Weights of a small masked image model.
Model: 48-pixel images, arch swin, activation gelu, moe expert_choice, patch size [2, 2], widths [80, 160, 320].
Data: trained on retinal OCT scans (Kermany 2017), 98430 training examples.
Rows from block 11 of a small masked image model, named by matrix and row number. Rows with one number within an expert belong to one neuron, the router's apart. Each number is 128 + 24 x the weight over its row's rms, rounded and kept within 0 to 255. All counts start at 0. Numbers have three digits each.
Before each expert's rows are labels from the 100 images, of 14848, where the router gives the expert most weight on average: "top examples" is what is common among them. Only what is clearly more common there than usual is listed. The data: retinal OCT scans (Kermany 2017). In brackets: how many of the 100, against the usual share in percent.
# router: router (model.blocks.11.mlp.router.weight, 32x320), inputs 0-159
# up: expert up (model.blocks.11.mlp.up, 32x320x320), inputs 0-159
# down: expert down (model.blocks.11.mlp.down, 32x320x320, transposed), outputs 0-159

# expert 26
top examples: finding: diabetic macular edema (30 vs 11.7)
router.26:143154117109121119129125143107108105111151140141171157130141141140151147108128163162116139132113118153176099124085144127169119111128107097119126113121093103173138112137116145121112126129155120091155167115133118099150099130120124133111118153158123118116098130128133107136078098138091087122127178098195120163122123122132113159084112105152156143127134147128139119094115112129129118125109151126157125134153115110108145165141136160108124148137107124141132177093128161129089127166105126
up.0:104118134116133129145158136121141146114080097086127099163114134129139134133130126116145109122111141115131109100163164079120151146105148140154140136152157153120121183214115143090079126150161082120149137158142119125192119101155142125135117171112120116142094130161130165151081114130125136122185181123169111163151099151123108091103114113140122102119099122162131127129115165152128112135162134138140116088111086132167142105104154128150121177108100114129157119101124149135151169135105111
down.0:158126104122116137117165134139156131158137113155078155143103147131089096142135143094142101123112092152140111082163151124119132149140157148127130151121156118157132144157160123133105138149162123100115139130132131143114156093150119134125115115069140157138134097134071125088123124118175135145140119167101106139138137076136121143155139123153088158153150109149158089124139109147082139119132122151081150154139117107114128140145114125148119132125153162096135143083153152123118142084137130
up.1:128120122105144139118118129090142094142123146143133137158131136140137122120132142125098136111118137115151072114115124144142122095120135118159104108109121143137111117124120120131132098151090136138135122209141164092108106135142135121136097126109160115141142095089144130056128122115092118155087163129096147160101108148122152090163131143131157135135120129102101117082091115121121155135091136145153091141151122127125162128115141131169126164137107115130171112123096190160161125114115110
down.1:095101164153147150167188105112107125118151134105099136170131112147098095131095166160097077133118130154174108105079114088138118079103106106223139167131096158122098144126090144159119113137138148160140115195146138155104141176155108141115124171094168155123103111153127087100133145147156133138154106131124113136112123104101151098124117144156127112140155172158145094116110137136137089144097119113102136149048149146126113112127142173141090110120140127164149119092085166115136097135137127
up.2:111123150153133133193139152130135090114160124081122134171129157103126106154111112079116181114174115122111139135132115094083115110116157128143111114160122170146115147151158059138107094095084102166105167163114127113134141082137129121109124167152094115131161131118137154152169146119137164123130154162090140097132131107110156071087150168152138128124131089145144127120149128110115131116101113148156123105142131102181088100172172108089132143114116159129135153162181102159137134139136120
down.2:106142100139111149140152159124120110090112112147118170108102134137163131139139135119129120098133121140116124117106098124101145139137146120138136105174069108116134149171150189068145142137155108111112119104126096107110167121159137140123132117141110119092162144089153140085086113144116152145093124096167096093116154149114148170096110110123145143098136148144169142146141137082095167116119104147088145180099118179154123129147126079137123112125136157082143115110129098097172137143123106
up.3:087125100142116140127157116107140146140127114154142129191107154128162123088097108131061151172138137115156112139086103119150102129113144139182094146123123091140141138167099134142100111157123141107140111153130122132123090099133168097129124158123148067156114125112126105060126130128114109126153208111120159174106114095130129084136124137139171130092129146096123114120102120090104134109148116145143093096152119079147133169126139124142145167081107119134116139100120208124106104141101125
down.3:176107167127161113132180107148142141119133150161106095152107130161058138137109135136110094120092185094174092129151132080135159102108142088144128148119120128140106169111132126120136103129099173131153125113135126123088154133125108125101153150090140156085112092151097090110153144123151127098121090125114101108112148119090139159119187120097133110144155150166132105129139131134136130121136160125125151146105197173136108109154116144171110171168160123141131136151139159127160119108106144
up.4:104121116115144118157127129125128121130087111096118163130133109154140144105146114121140141122146145089149106114141167109136134152111133130157156132126157117111090171156121148109095116177124119124146147167121156128154114130143140062136108175135153099132116143143154159152078100120111122133171163128154135140118120134145129081153116147142127104090112132127106131105094165136129149149162144186150104117153094126164155112091145120152110140126085113140160100101117140132164163121129108
down.4:118169100116101145125174125132135135164141142099109123132109094119099105124123116129127094107121125169162113066145138128122143162130140131163129162105125138140116099179134132132127146119173098126130132094124081127118179128132100119108119096092164153118107121145110089098055098138119145106143103147122086160128109083159104169191116083137102154175168153179133087152113103117107108132141112138101153137145180091117123117160123133154122113105135171096142153102159153081137122115105138
up.5:144129121149088116119117128111164122147106130151086174121123118109097137113146136112141179130076115138151123095142130157124153116141149165124142118091110126117132116088128151139136104157174153129134154137097168115148146202081125129131103110105113162122114086117150131142112137119113120128072139135117157167145137150124121094158123141140092132123149130133133115149114148110087163149142130103113090122139156177145141114129176146125132074147135114129079147133145086165127136118132117
down.5:108124113128097136117136174099136107122144118107126144123165125129140067136101134100097155120115127127151102121124083123124115119100138110153106117110110103133116103136147134152124138155075115140131128164187131094095129166080114076124084144088137182142156116126156110096141108141067136122163143144145142136128101084136172109158099156117141098118096125160142112090153116081132144148128145130152108088132129110164113111201153171126131092126132179134115146110145166122109090150170171
up.6:129102119132116133152094123113151139154101150096121153123117122118118094116113087128119160099119114116089135091137121147124116125134160152176105090110136096126089138160155138110125078165130083129145126129152147082139147140129159093104083151129141109137121088104141149126103141109125119119101177120107159167154135128139133093115122150128110105136071126145093110135171147118144173173160148134128101087138093097159162086130129125178111125132116110126106120139095129143125144084159149
down.6:112125151123107130155130128109128117124133111119149151120154175129109108137113102104109246150129119119148110140085127137107123167163139189133135105107146103109076157152110134127142133115111107115114130159106136152142098128166141108142117134138133084164136148116158160139202125126102143154142171099094116145159125136101141105063093135136121111101113096162167141124119127134140123101096120143125098099105084121121115139163099138066133083135109143135127121169057150144110129163165149
up.7:103120169130129115126104104101139168132129100098135081123104117155149116132131122135094144144134137113166137126097160133111117192128131137164125120093128119119095164134180130144091094150086121112118136071129164093106101141139125115126087123126130101134128079078149117169130146140094109123081180122102134116139132084133111098093152107156146129121103135103111167133118132185162147117139147103152123104121133096142131138109158122154119155130121125141090123151125156107129101121126165
down.7:182153135121124118159074125160125146110116137155104123127141124124100167123100134141124058140110111102109118136142141155140155074151131103084123077166110133144142092118101127161151106127115147075153126096098120131139190109128130127100173152156136174078160115137076129110119132135155097109140095076131095106137153136123138133140121137116096088168142138127104085131141146124135111138154155120124119180141142110105094143128140116210116125176125046129125183155140094106139115144103098
up.8:126109098138089147116142191145155083156074126126118129134114125108046127114128129101148145114117080110129139131164169118126140095120131115146134104124111165098124135121116119110080107162119097135112133143189131121141130138097150089103132133112115112136112101124148116129086097120120116132122179121140092157158125136121161119125124168140152119088107114098145105141124170129138117145169123126106083148161116163193170107104131112167079164120109112103109145129161123154148132126113083
down.8:114123105098106135134113193143097090164144121117129128128073136144129088165132127111135146113106120159121124149120119107139088149117124128177159181100111130136121128161152131094139138120160138147111132119153155148160133174104136140126110159114118172138113088107127090107097120142112124151125147139141070153128121084180114099128156115137080155139149094148134111131133104166103138138121123148114146099104110084161106131155129102106132113128166134114166092124121186117172107116133108
up.9:146108136165126153142137128138120096126159131103142133126148181100094093147096114112078182112168128088130131112119116128085151121121141125113097090127102156095094173142162113111137127119098146145121122140147104115139103086138123115093131153107114089120151117154153151124178185105137188155133137165114140149123124137121140114090152112144139112108117120132157175136157141124131147102125111141130121095117131123130162127123131121136130152115097172110121167143152141141172176094155099
down.9:088103119090128086106127130082118126135078157148165137123172117119134138156116122140098152101123146136130128128121116157111113174174147109087094130137158127149151193144127113122128127114099110128142114097101135130143103159118120135127146119131090150100129152116157148114127125129152140128088104118104108108136143104130118184104102126106090133091116089144166150129097126137147132105122104131122152069114114131117123130150121141083146111140146107097098113140104067113162158114101140

# expert 1
top examples: finding: normal (98 vs 51.6)
router.1:117100147142139136094130135126156139103159164108115130111085114149119103166129124107140129101117083133107138114151092128083097111108155138137145118124158133080126145177149116189158103097110106110098143130122116148111140130121101146121097136089151120100137165135116184155121147113114141135119073140100078158119148139113154175140162150137090158111146141121087124098112149173135105104153114094117126151112160154176148120143150136142136140097100174117097133157128113121154137087159116
up.0:127140186164118097148148115127147139093141129139135157135123134148146178165175146118116112107143166149143157119136112146155143140094144127094113156095150076128094172137144148106131110121137140112165158148152091101146113128137146111101124103161102129139106131141124126131133172125111142146149096162150134120098168072181148146119063137132127087109137106142099106091088131132166135108157112117101127103134145159134132126121131137143143127157156133134128139094152137114079139130086144
down.0:116099122142127102124163164141144098135112147149189128147144141127149123126145122122171160158128142140109111169175087137128115104142170135132118129092124151129136125152134108109105119109127111121121116151155159126144090173124127163114124097106127179136128140089133113112062162090134153156093138154125137109172126122117121138140150156150121146081141122121132130100121152112148164102124125087147154116116099120194146119124135120139149125132104170192131126168167134136143155086116111
up.1:107122158108147111095156156117131157144189110132108131138153127133136125132127120171105112124143131144134117150125138135163094176089120112131128125137115096120147112119170157144132111157142091136143137103186124121132096152128135144166105119139179091145142150132135120119152115131122202156130133106099137115120137170076117108134145090194113122130145108133130125086124135131146125113112112130166083148102150111131126164145130133126137110168101122142117105115126141115127099146159111
down.1:150133105118118130082141126105112138123152149085137111136134094128143143104118098110121116077118144131122118086108091114127168150110122138121130133094109154128102159114096128122136109134131116089135124106096156117151161127116156129124118082158123143077122118187159117125092098131138095107123140122156152166118114117111141104128108103086154177158150115180146117164109128137105138152144130130090139158116154131151149098120172145154133120126135123106102142138159184126153102095136111
up.2:148114132117127178160129128085101146115128088166127142139148127123142124098136143158147134113125107155126177155137109112131128124153144112136133127122097139115151126123038074175105100129130063127139091134115173104141139137117143118130130122126172160118146125090141149138109149105143061097127139120139131148136069139172128125082152132147129086158118131131136125150168131136089092105132181125152138150096156164144132123172114126135090159119119135100112109142079116156159098115176109
down.2:114113120135078135122136156104130113118121148089136097156117120131175142091163135134132104128110098125121126117112144121155093121064151141090159131124155123130130105126114118148116130104103123110099133153099114152182155092105144118112133129130122108119136114158106135108154114086125089148134125124110150199139123132175133141124120136110147111109149108125102106096130166178099113138067128127126158139133142136084138120135143141099119107097129106113137131143140123138088160098173132
up.3:152109180130144123106149090133121169109108127123138123144160117117108191153117170128118103123124152101111150136112131135092119160143131162103144114146177111089108118154140093123087115120140141084160163109112114115143133156121118148136122119120099160138132144108132185085111154125121131109103132133157144145098111114141182145136171072126139112175117137154172076130120146134138098115140178135126083120129188182117124077062100101119116131111159140130107104178097129130083118125128141
down.3:106127117150075144142094158149113068149149166115127155140149129116092110112129103117147166143097106114083093172119123132138105146065124124113135113121144156130146127145172099113133129112121140169111151155105142125162114146107134102139175143121151147171132123121148137110159089085120089133137115122138148164128116115132114114119130135138120115092147116063134166095093181151149116183127095090109113171195118117175166126131144114159140089106110136150129178114123114151113162129128149
up.4:171148102109135065104162119119097133107119112130138116130162147171143130146170095174137097143134151141175145153120130105171165159132091134170148135127145162136122141125107147108097145131124136114148131113144136087117079146136138137135137112130137103163150125109116094120168142149130127141169126102108147075158110117117133099094093138105158088137115122143126137137134123102138116126096112162146139139111144121081120133137108108114113090128124132146159119107111159083116109139115172
down.4:117161133137077111145147138119091107102136129101092168112124184069139135111135154095127109130124102119162159149090126129117079133123095122127108174115174145134146165134106140129141128139131147132134128128082154157130155065094109104120125115124164133173156152138146113088106146157131128116103127131160157068085113182103095158112110131130142123133118081105098165144112136119121133083114119111104144139169128138129135132152095122120134135124143166165141123160103093143097138140146151
up.5:150160132118099160121106130143116111130089152102155157207103134110133147143132146170100150131121112122123188114105124095165125075115119119147093152137131099144096139126156151126124101091132088142128119163137130135141140054149143146088154176143090177130174142104103105083088102160152085139154131123155134130078154111155146129103095142148142133112129143125143131103134150119118137142171107142158110135155141116117132112138143130124096132153132136141141174124120158148128158181120117
down.5:132144114144132125156123164106148103107097112156147133140162145167183110128126116135139186122154127162130117153140088154139120138138141089146145118125085102125115153154099156142094091152131104164098113130164146081121116085155151138120104132134125152128167098083118109101136081130149103138120119143085130095139091112178155133117132160183115129113148118139129128123123128072097163095111181109134130125113116142125117124120044145105154132148103107201129116139077132132172107097125050
up.6:123115165149116127103134120096106121094103095125136128133124118121123130156112125127130135098125114167159191109133145088132137160121140137121131118132154131116106123151097099118097136083154111108137083095116168062150150134110149119128146148122129175110162149135174153127110158115143114077115127129190130165131110125141148105103155090126132080162094148145151103130134154134117107108147146112152126108100123159151107099166126133133105137097108141132111096128076120111164085142127142
down.6:141120121157101130129129177126141101143083134118138123140121141129150116111133122144170188154110116120097148159117105144124125076128140140124166133127158099122134121118111112123114122137084107138111147170104141138159107069111164150121118146156125101143130110092096102091180123098151075136140146108107150129167139154084135142110115198130147114103113083097117137113131156108112122133085134156132140109118119136090180116151168101117109101104123154112115101140146118120172163107136106
up.7:110132135086133137149115157109134132126140129106108084144128129159108124095146132157165061122136169139104065140154145152135134118138116124113106142082150191146187135165110097104133120180115136119138156151115173128102142152127121115154113165133144069155102115128137133134108094132097134137131133148158132138096136168148158096103128102122108105146108123125120124111158116148121123129108109133095118112113101138075110167127147115122112135144135087121114168108120158121147084125164134
down.7:137100171075155110134100081111100163107158090075148116141121116129120163103142181142129110113125128119151131100108142113107176138145122106124136168119094104121111175119128169112156135141106158126140111151137120164092129156086110137127151107157123139077144136149104161151153176131073122136125129127133122103100163124147095123145131136096163154148156123184105100174178102093106131127142167123089129103139132098139135118086133136148121166154141137100087137079128129134096131102084135
up.8:082130127140134172104087101122144086123081135097119109144077117141136160157147160122120147127120128095147107101120157109165133105155103109135094144145127120096165117134108137123128153117113206097107152127086140136077149126131095104125140163119122098106101128147161122134131136130148147099137087120160114123159170139143122147119126083102165145132123096123164131151127087084087155156127084157144132090149143109140132093154139158124139086116146096146113098158161098125129144137100158
down.8:113106107101118135131121142126132075147156089105069130131166078110090118140132126126112162119110142144100156122116114105107167131116115118112126109137130102130137149105120086117147116163148130127146157171120140094115127168113154152117096146134091125156144122111113135120112126132144083124137155156149122128116067147133153129114115126134108137092096134161102157095138134120099145109114169139125138168139099154146153111134176127170135107134136126094114140105138103112120147141084146
up.9:125130133118160153097089127127144112139129124103128100133154136143080135153128111171144090136163159106146044117143200141129135108131112133159118129120142157152161132103128117131121120139119151136141137168177134104095126089123112090131129124154088100131117110105131130135106119139120119145120166119092133091125114143152098117123102137181126125109130155141120177097162150120130169115094122137124126083149097116103124116087160120106161144190110124131116130084107137151100173153115156
down.9:154182182099105152103081123110134128146127153136113116114062141142089134112112170119140128136135165093127102135105131130132155087117097129135142184143096133125144157116125153108147130136107140127123139099094104147109159113095074122112143128120063134134158137144118110109150179105123114143111129124126158096116171124097136080100151146078128137143134113106117108191124098160119113135134116128139118164145117098111136140073127123121111164131163130112116130069136133145120124134099120

# expert 13
top examples: finding: choroidal neovascularization (89 vs 29.3)
router.13:107119125118135163170081143135159069156111134134132123114142132133108080089115066112129198152143137149168094142070105137101116126085138147163109145117104079159096133138136141125133111120114111131134097142142132136120112098150164083127103090137143104142108116146132112098162097143083097127101176124122162140117130119121154052108101120158141144087142122107101145138153154112112162132104112135126126117165107099153092151092168153141124159136119129144158115107149166119151132131135104
up.0:135139118109110167088166110166124100130098137149097110137108138120124127155107151146100108171124121150142132106120129137142123129109125067125132199126141128133167097120158131122066123139087055121143160110138130127140145148105139139112150157125106141131119131107106182225083130116128111114125151103129127137090107112166102154109140124143060124126139122156130138065146144121098114138157152197145110141125114096136132133135144109136124126101115119113132133096079121152107103168113146
down.0:094140123117114114159093156131124141111109115179106150139122125121143028170107105142125175109103092100167159141081114140120131139200130127128151153121125091134137149116109129130145148129151133118104132118119171127140111095139091155114140121098119122120132127102138101206115128142150106138121183101122117076145163138148133116141097139129132146102126125104133156112146116129141152103105124118148152139119130115169162138114109157141120113099161140118138133111123109153136132129161078
up.1:141146131134128134115157153169117129141109125124088141099164106128105124179147134160101150183171117131128143113149166121124130115103127110114129167132149136128119104161124169124097143134101097158196129111116143101134125094154115142113167162096104186109151146107137195186134168136149150105164129118138113138102138130141102116125133110133093112123121161110145164056095108138094117114136159131130124158120175067128158141133156150136121149086108136085151136127143137161137136156123107
down.1:122151167132107144152110160120140097142131101151107168126100112137120096149130112107123169106113113118117158115132123135113130133146147076131148122134109107128122111109138129154187082163116114147091104118104179087111154132141123122089137154102153110126137097142119082144125108116164130127133109090134144116154169143131130132147096101145139140135146121130140161148128156160129171171110105145113139135119138113154173124142112165133090136115113107112108154032162170132134124130138118
up.2:121114144116118168146109111113122140117052116139173127142134169169115154179160143134149153108158114086132171143159136103136155155121109078119096187134117131130133155134152132134127169114094151123139129106120085141168132096109108137120139164115110129099085147120139134138129136133160139151151146128175117137118161137133126109175115111104085122125101138159132111162151138112129114150196130121165148178109170193130115102159113088118096109131068144117144141170126118118136088111130130
down.2:180099139147136117104168133125125133078103086145128110117137190113109133127117145147136095148136151125113100104111177138096166134101134074143126115144117171115140113130124149124152131113078097135136120170167121139138113145128115150134114129128120112127190132121156131102151111142109159141123183138124156153153121144115145116082103116137157154095142131131125139103146132100135124108117148134134094123117089177120140157129092113136162148150123160117098138139112124161095108150148124
up.3:113148130124114114155106114081122125139060122178080152077132118142126131204100173137122153193133144158101144125152152129103139135055107116117113146137138133103127122121090171131127141138155108109122127108154139128111104150107124125143120113141125161114052107103093146098129157156123170140119119126130119125120183115131136145127137137146131113107183098101137146176135134126118156080137084139099161143112117160139122122115141139115113097119153118109126179129111143142126125160122125
down.3:094090108090114152147110158097136084160128143129097149105148123156090135136116132086137105114133151099079094141157132119104086160143126159144167144146118079080134134105112131133168125142139118110106113101184122108106120140122099120119140145138164145109140115168118107090162140125161130132150129133132120130079167167156159114153123196171133116182156134131133125136156124165103130137119120068082119129149141106162143158138118147163148140136130145101090121113123172080121181111150135
up.4:123112137135094112160151123115130147092122136077127122152140140119128115118130179094111118129126138135120160165165131109137129105105138082096151128138130132122136149119169077125132125101118115119127134137089093125168130113119125126105153174172099126130122114132143142140163146093172112122105110142148145123113128146121131190148142126122143122154140163107148054134113149108149099108139121169154133110112182142102105092120108091121095155136162167119099106172110062137127126101093167
down.4:133142130125111135120156151146130131184085129103092094102107088122122132184139139124127138084131103114119183133105108124099122117117148170153098135134137132088113120159138126149160133143141105121124142123078107113135147109086131088110158123113144134141111115153084129129102121147103125116138103132152096139173135130154131097139130120104108141069123140164157159157150140093135157185170140194144146095142131108166131116166136101146076134093114123082130131166117147110087146126169096
up.5:109140118114123174084178128140143106113107136091135180145133112126174133101110113137089126108119121158146134111147096119124142131175124139132217103142120124134152099112115101138140152143124104114147113141108165135148146096098121101117168168118137115145118179161137130131077176151122106135122155091138106141126113103145120150154150165099117117120103173163125137122100108132193137130113144108141115109113123099181129134130148149132105151136117166104128132096121134109157089140145143
down.5:130116121149098136168066144136146139129110135144132106101181172123123148092104080126125139103155155053112121136165149137127125106159135104119152121161091088135193117087177070114113102138102116140114141132138168115161119122130146145109116133142120139141148121126142111139123152111161115134182133065129144067145139160083125109140142153133124084139122154105150137108171138114142117135125135131146127114158118153109110137115110141153102151142101103103096089140112124097085131116126094
up.6:173146093108125150125135102135115210092154098127121156118114138161166139103158165187114118137134131131098136179178132113131128129109117129084153160145169142114170130136111119141098147116119114161104161145140081128107096063144118111134145161108128106103128139147126159134120149109137136154126119122143124062129130160133132148100130101112153120162130142119130088106153109110129086134129103109094147135121144120116094125121099106098129139083137145106126133162142119148117133133096122
down.6:111100135110098156170143101120151111090113108171167102107103138108171145117087098142119129133089145128126103158116118129127113169107150099126093144103117129141147117131160127120117129153124160141187094138108080125119163176111119089119149135144131136151107141144164163150101121150104104115102134151095169116138138144115122135131144106126190103089164113136094153125119170076120114102106161141159154104143135130112128120159094154162119134184152110157136113200174142116152101137114132
up.7:158132128136143127121095113134114138112117118100151156113179124112145111116155138162132129158151106084130147128107160119125127147126123178132135121139149134126131149166123123160121130145126140108200130140114100087142113072158112131142127155120125118130121142153144136185154148124183153114138115124134120140130128138112116105111118142081117105113100120119132148186150136129203132112101173127087105115127141084107118109120141119126095127142093138142121133201100128183098136125145114
down.7:100129155165112141173147176136142053137132154179114144145122099133121129155115110112108155099110098134130128122120092122083106131147149143117145135105080118100124137109121132130146115128113088142066115118103148083126148138121097068112132178070120122093111117153133116105116085129135134135182128117147115132127152114141150109146127135123088103107130095125141149104132137130103154143171088138140136168137172122158112117168137157098101143091108146093094154065151143120136129126150138
up.8:130162138119119116125142108163124142103125136125130165126210138103151106129155150128115151154100138156102093139140161136175150137161150125098154139134143106147117152112159098166147127125131122119148148100096108104131144113122153130066161147125100166112166147119163143134175159141172128099121138126129115131121141146133138190169156147059114097150104165132137117139145127176167131145136137082129107109094135128116091097113105093097125124102100172115102129151103099119122134136116147
down.8:128195126160153149142152150097123121141087117126108138171107091162113107110125115163100131125125136122164205145137142117161117107124118168136157123089163152131141101126168155151140154124143184157147144151099120133105132121123124106152142089129154140096084156136153124115111116164132092088168129145111110136116102129105119120130192123108098112092104142122123107163150085096143085156140122157114137085178139115137124122115090092128098116132136071123185113168188118106145135115145144
up.9:162119161169121095133101114125112156110130088102107140133173132139126105130164165114135123109163090106127163140130154116123184169108100143097139136149134155091115133097134112121103167123129086144121161125146108112142150123175119193134177132116104146112141153127148137170115143113154154148135125123171095107094136141168114164099139126146105080132113132134146132163131123098134125121181117128132173156143129128137097096139116104076144152117124162125094153119197122151071138155109129
down.9:121096126125121110122141136141117126180161145120141134103131118141134178075145157122135133111146098082157128126163155156155228092119114092147137109132109168135123126137107088161111146167098170155120082137173134124084140121108141127090133091122146110130137154142076156117121141129124123150117119109094122109145137114128125150115110146110083145059148120161143143116151145113150126115155085154131154124111116107142107129132137177128115122130115126203108133140114153114058117115098155

# expert 18
top examples: finding: normal (81 vs 51.6)
router.18:090119101135112131147095186152147093171153133091160143126145093127095109108141098131147149140147127106134108184115136132105103114110110142167123127086130097174091145176089101142142096153087119147140120131141141127098142142117139093134129093135164116173116119114102109133183104135126119111125118149110144135121108134123151139159126156147145167124142136125128143157117150162133153114081105120098128144152096092142125157102170101138077133161121145132182108137137141092131148109121094
up.0:112130159130144066175144137145132156139101113100150077132132116126144097129106182116119115123110146119137131139073140126130134154118155165114119123123121105114099158144150143096150106106140123132141137090137096132128139135139107125127135126104134169117130141090139100123114133068163120104086139110117127130169107134127112128124189115112146140144127148089123091117097113117178091180107098134137104165116169153127148096141102071123140110123147129145107114166106096110098106123096158
down.0:096125109146135141151151167139125126139164141100137130113123126109105136122115101123137149131154127144086142156136088128080092096155137160120179128156106119123145155123109144130150131129143094092125145115087087135152139101121106105110156181096125119097095136101137182129115134131158141108159087150134140120101151142156148112168084126091110101143120122152111116121106131133085154166144111136131182121157151076104133120129149096177132136102139121118144132152134136105150139102129142
up.1:171157148153142119065156116150125170088134115181121164160115139087136172111109123125108145103112127133107121114173095132137114154154151122092139117139153135092128120121134159130122128147125186114143124137111105136137112073141110180086124134140109162111145145120163084135138154150134133147119161117143117141158145126115146142112152102141157124172109111126150096088114099088067116141154156102126101171123122154160094089103065093098136105092130132140123159129155073131135108160131173
down.1:142147116138136116098114091133107155082105094145142102149110140145126168117129154158109126159145095126132145150113164121135132129161118124144133102126156096085143129149082124143126154157125169109185092088124135165122118153141123139137125149128123095122106130118099131151123176150126136144141148124156144133130140128134085127137098058116142126141119151139128121175088124160179102088112104132137110150099105156106069131116092153090137129143105130132139091115131128142126090177124168
up.2:123119161108091122147147147173153143115129125177186121121135140139181151103153129132123136146137126180182110140129150111185127112110128112139144116111150148157171165139138144166144134114144124114164092131127077113140123099166105143104096145140124141086189148150125060159112132115180120117145101151146152133163083158129129118133099094169118139142124141119134146044123143105178117125092164073158138106071119121163133113172121084120134109131122137153139128141105129120121134111115142
down.2:140076098146127125102107151119111145127138126100144122120136120109083093135090098092136131116135171111079109087164117141123109094140119156148115110152118073171132138096115134132126113126137142130153118115112107142110134152157147098127122100138132128112082111119106123141111112106151126124145110145120139138131138100152149139179166158120102131140123099156136108133133152138110136161141135131115115165178129097129098113120131105175178124134136125143164124128160147115150108060128145
up.3:170128105116126118165121144164128138099146135126163103102121130112139121074128112136128170097106111153121122139119111111150119152144155110120106055122157145144135161119142125180158138100184128086163100124093102131119130085152137174105118126101102139115130151171131094126111148157186123101136138115152128153169131144113111157145090108082161124163121151127155169101134114118126099108124131091164178127101157126129132108109150046122133145117121135154134121164102086142090117113135135
down.3:118096117128108123142130149110140140178138102130148134125138153094129105167110123110122148127123156166087136152168091127111092040121094143133148148128143114111142137122162125153143104126120114158131186117133146118143114139125134067112116146095141155135089104117089137122153088093127131110127144125110175119122151134111141114154168174152119073151124076143128125124100136127111130119114118121167105140186123123103112101113115096168148118125152119136150148106119131105192130096133115
up.4:137138135113122087085125122164136123112125144119160093110137142102133166093091103133135121119119143132129114130140121125140133151130138102111151077143152142158132107092102124157156140096192126092140128086098091097135142137118120167128125108142107126128136146174131078139109148105149143107119124138132138138156094148137132169144138087127149130173129152101150172081112102155117128112094132093181153151091122116112124115100110067129138147112108132149122129140109114125148121100141126
down.4:100101106157148167118129168127137107147124084131168128126137157113134111135115137124144126132117127116097100132154102132129112073109125129136136138127137116161129126087163108139107102131112119171110153124134146122139126140138152115103126129111146153138126113134096128117159086104121148143164148133121149158125133121108154117150127162164099114162130090113135157094101148135096127134112135139144062174190113111104137136149145110178127137116099109153137145077131123146125090111157120
up.5:163146137139113187127093118122136141119146138103157160117156127121119109159160179117126152062159106141119135123131116136174152147126122155111098131121143182130121091161161074128118130099110106110081106135121158130112137101140130206138121123103140150134126128128147116149118146145142159137133109129143103148091105069127126124152084155103102119156104132132128123189103117167121139189139139150131105142138166117115147100178139118118131142122136154135105142122096139164132124145159135
down.5:159106111121151083096149150141103140125138117127142099141105169120104108101108166118116088182156155110113116145092137109132123128129116117133122135106142139109124142140145107129151135103154150144160202122174111136111105117174149142146132120147101087144122141123137159126130177126135158111139177151157106139082159113138162152098117112137115089150089158142099094117105098107133087117099124126150117098143108155122139172171152125185160144139142139159121063150119140129102148121123130
up.6:136150122105158133186148132115103186122170118121174099117148119150133128174152131203127111136139124129148140115099126140130165140144100141143017147105135121132090200134111165157101125163100120131162128126099172137168100153138124140141127095154154131160158114111137146081153104140130124087162098149142138094144150155131104101104123107088111128109144091136125131154104118123158140164113114152110110129101120122130122113137124084122131159139110120158142133132097152133127126199103096
down.6:091116156104125144113088127154137129144127153109102084121144160141109167071157133096114126126118086112130114122108116153182134115141128179083133144133120136148127133123113154120159155172112120086131116149106094097149133118094144099127155133098098109146059121206143127157111174125105121095089145116124112062108127166135134107112101130148122114100130110144119110119119134131104129113132144138097160142133128102086130114151120120140125103120188103080114097115169109106125177085111099
up.7:107117150129097101172104137116140131117069114186157137176146139166121129163094158176122140131117091157181122151098163114129147112100109110138147130159127140108149110129150156091091128139126198145107110077150104106147107132164082167113115141147115145115126115120119102112123084133164156140159124114133146105156116124142104131122155117166122136104153093130174109129143166118149104108145096113115188122083147109145135128123116145117115094144134111158156166120099153123115133106130136
down.7:092137137119138125090116147095119133162082150113126149134100094109130135124123153129151083095104106113133144121176115123165101072139125149091110140122134130173133113105116133132128112108147081128129106135065115137146149133094124161127132129106146171126135118113148132104106145104153111149127131125138115159149113106120123156149175166113120168118119102135128126149147154171129117164118125115149139145159158125143172112146169147196177167178126079174143164165154121147169127136149119
up.8:166115124139124097129169112141100160096071112133123133130164139111164118147115093155124117112120118088114131095166140131144125157133122112100132144155155114089149084109141100106111148113158125097121146092119102076153085120135128118133112118143116162117124124113151123061115155121135107120162129097143135136159135085113123101115181127105150129141151118088172122096134099067125123103120141152152132138146164104153131128112105134113117125115098125139122166101148093146104149132175163
down.8:127127113134147120115119129140148140100165093093103115116174125127147115127113124117158081150135148171154144144090154105133161128052142115135123114115103164142127121146165148127119144106108129132175116139163116146118128146114124146116149114144097130182183173094151185150125124149119112123107147097114148160101171108141148131129097128120133144120139146165126116134155144113127096132096132144127101092119107148126115144112142189148162085154094132137146097155157176149136096161136096
up.9:185175121151109128119131127090130170103109114123143125136159133121152113129128128142110128071140131160124147095140115152135137134104134163108149112130144167101134106138130081123122095127140135115142120121133091101175102146129145174127139113140136175125127123110139117122106097149166119133107082129127140194160102084086153160139150126115149113145118128114144077177156129122092123149149108148118139154149146151113131081163106118123134134120153109153114132134130103118115136117153184
down.9:145153137113144113079126106119109146113055133119116148156177145132117153087137123143152130153140093109163119150101132149162136127156126131163163121106150101073141112129119113147085163119099176092152123085119124147126113145111132143138116168147109108143073113114121150087130137157164143113140165092186145106127133119150119163109114109150150137120164107108077094106142178148160113140114155102114136117085122098143152133135124175113144100118143123143122060141128111143126131170131122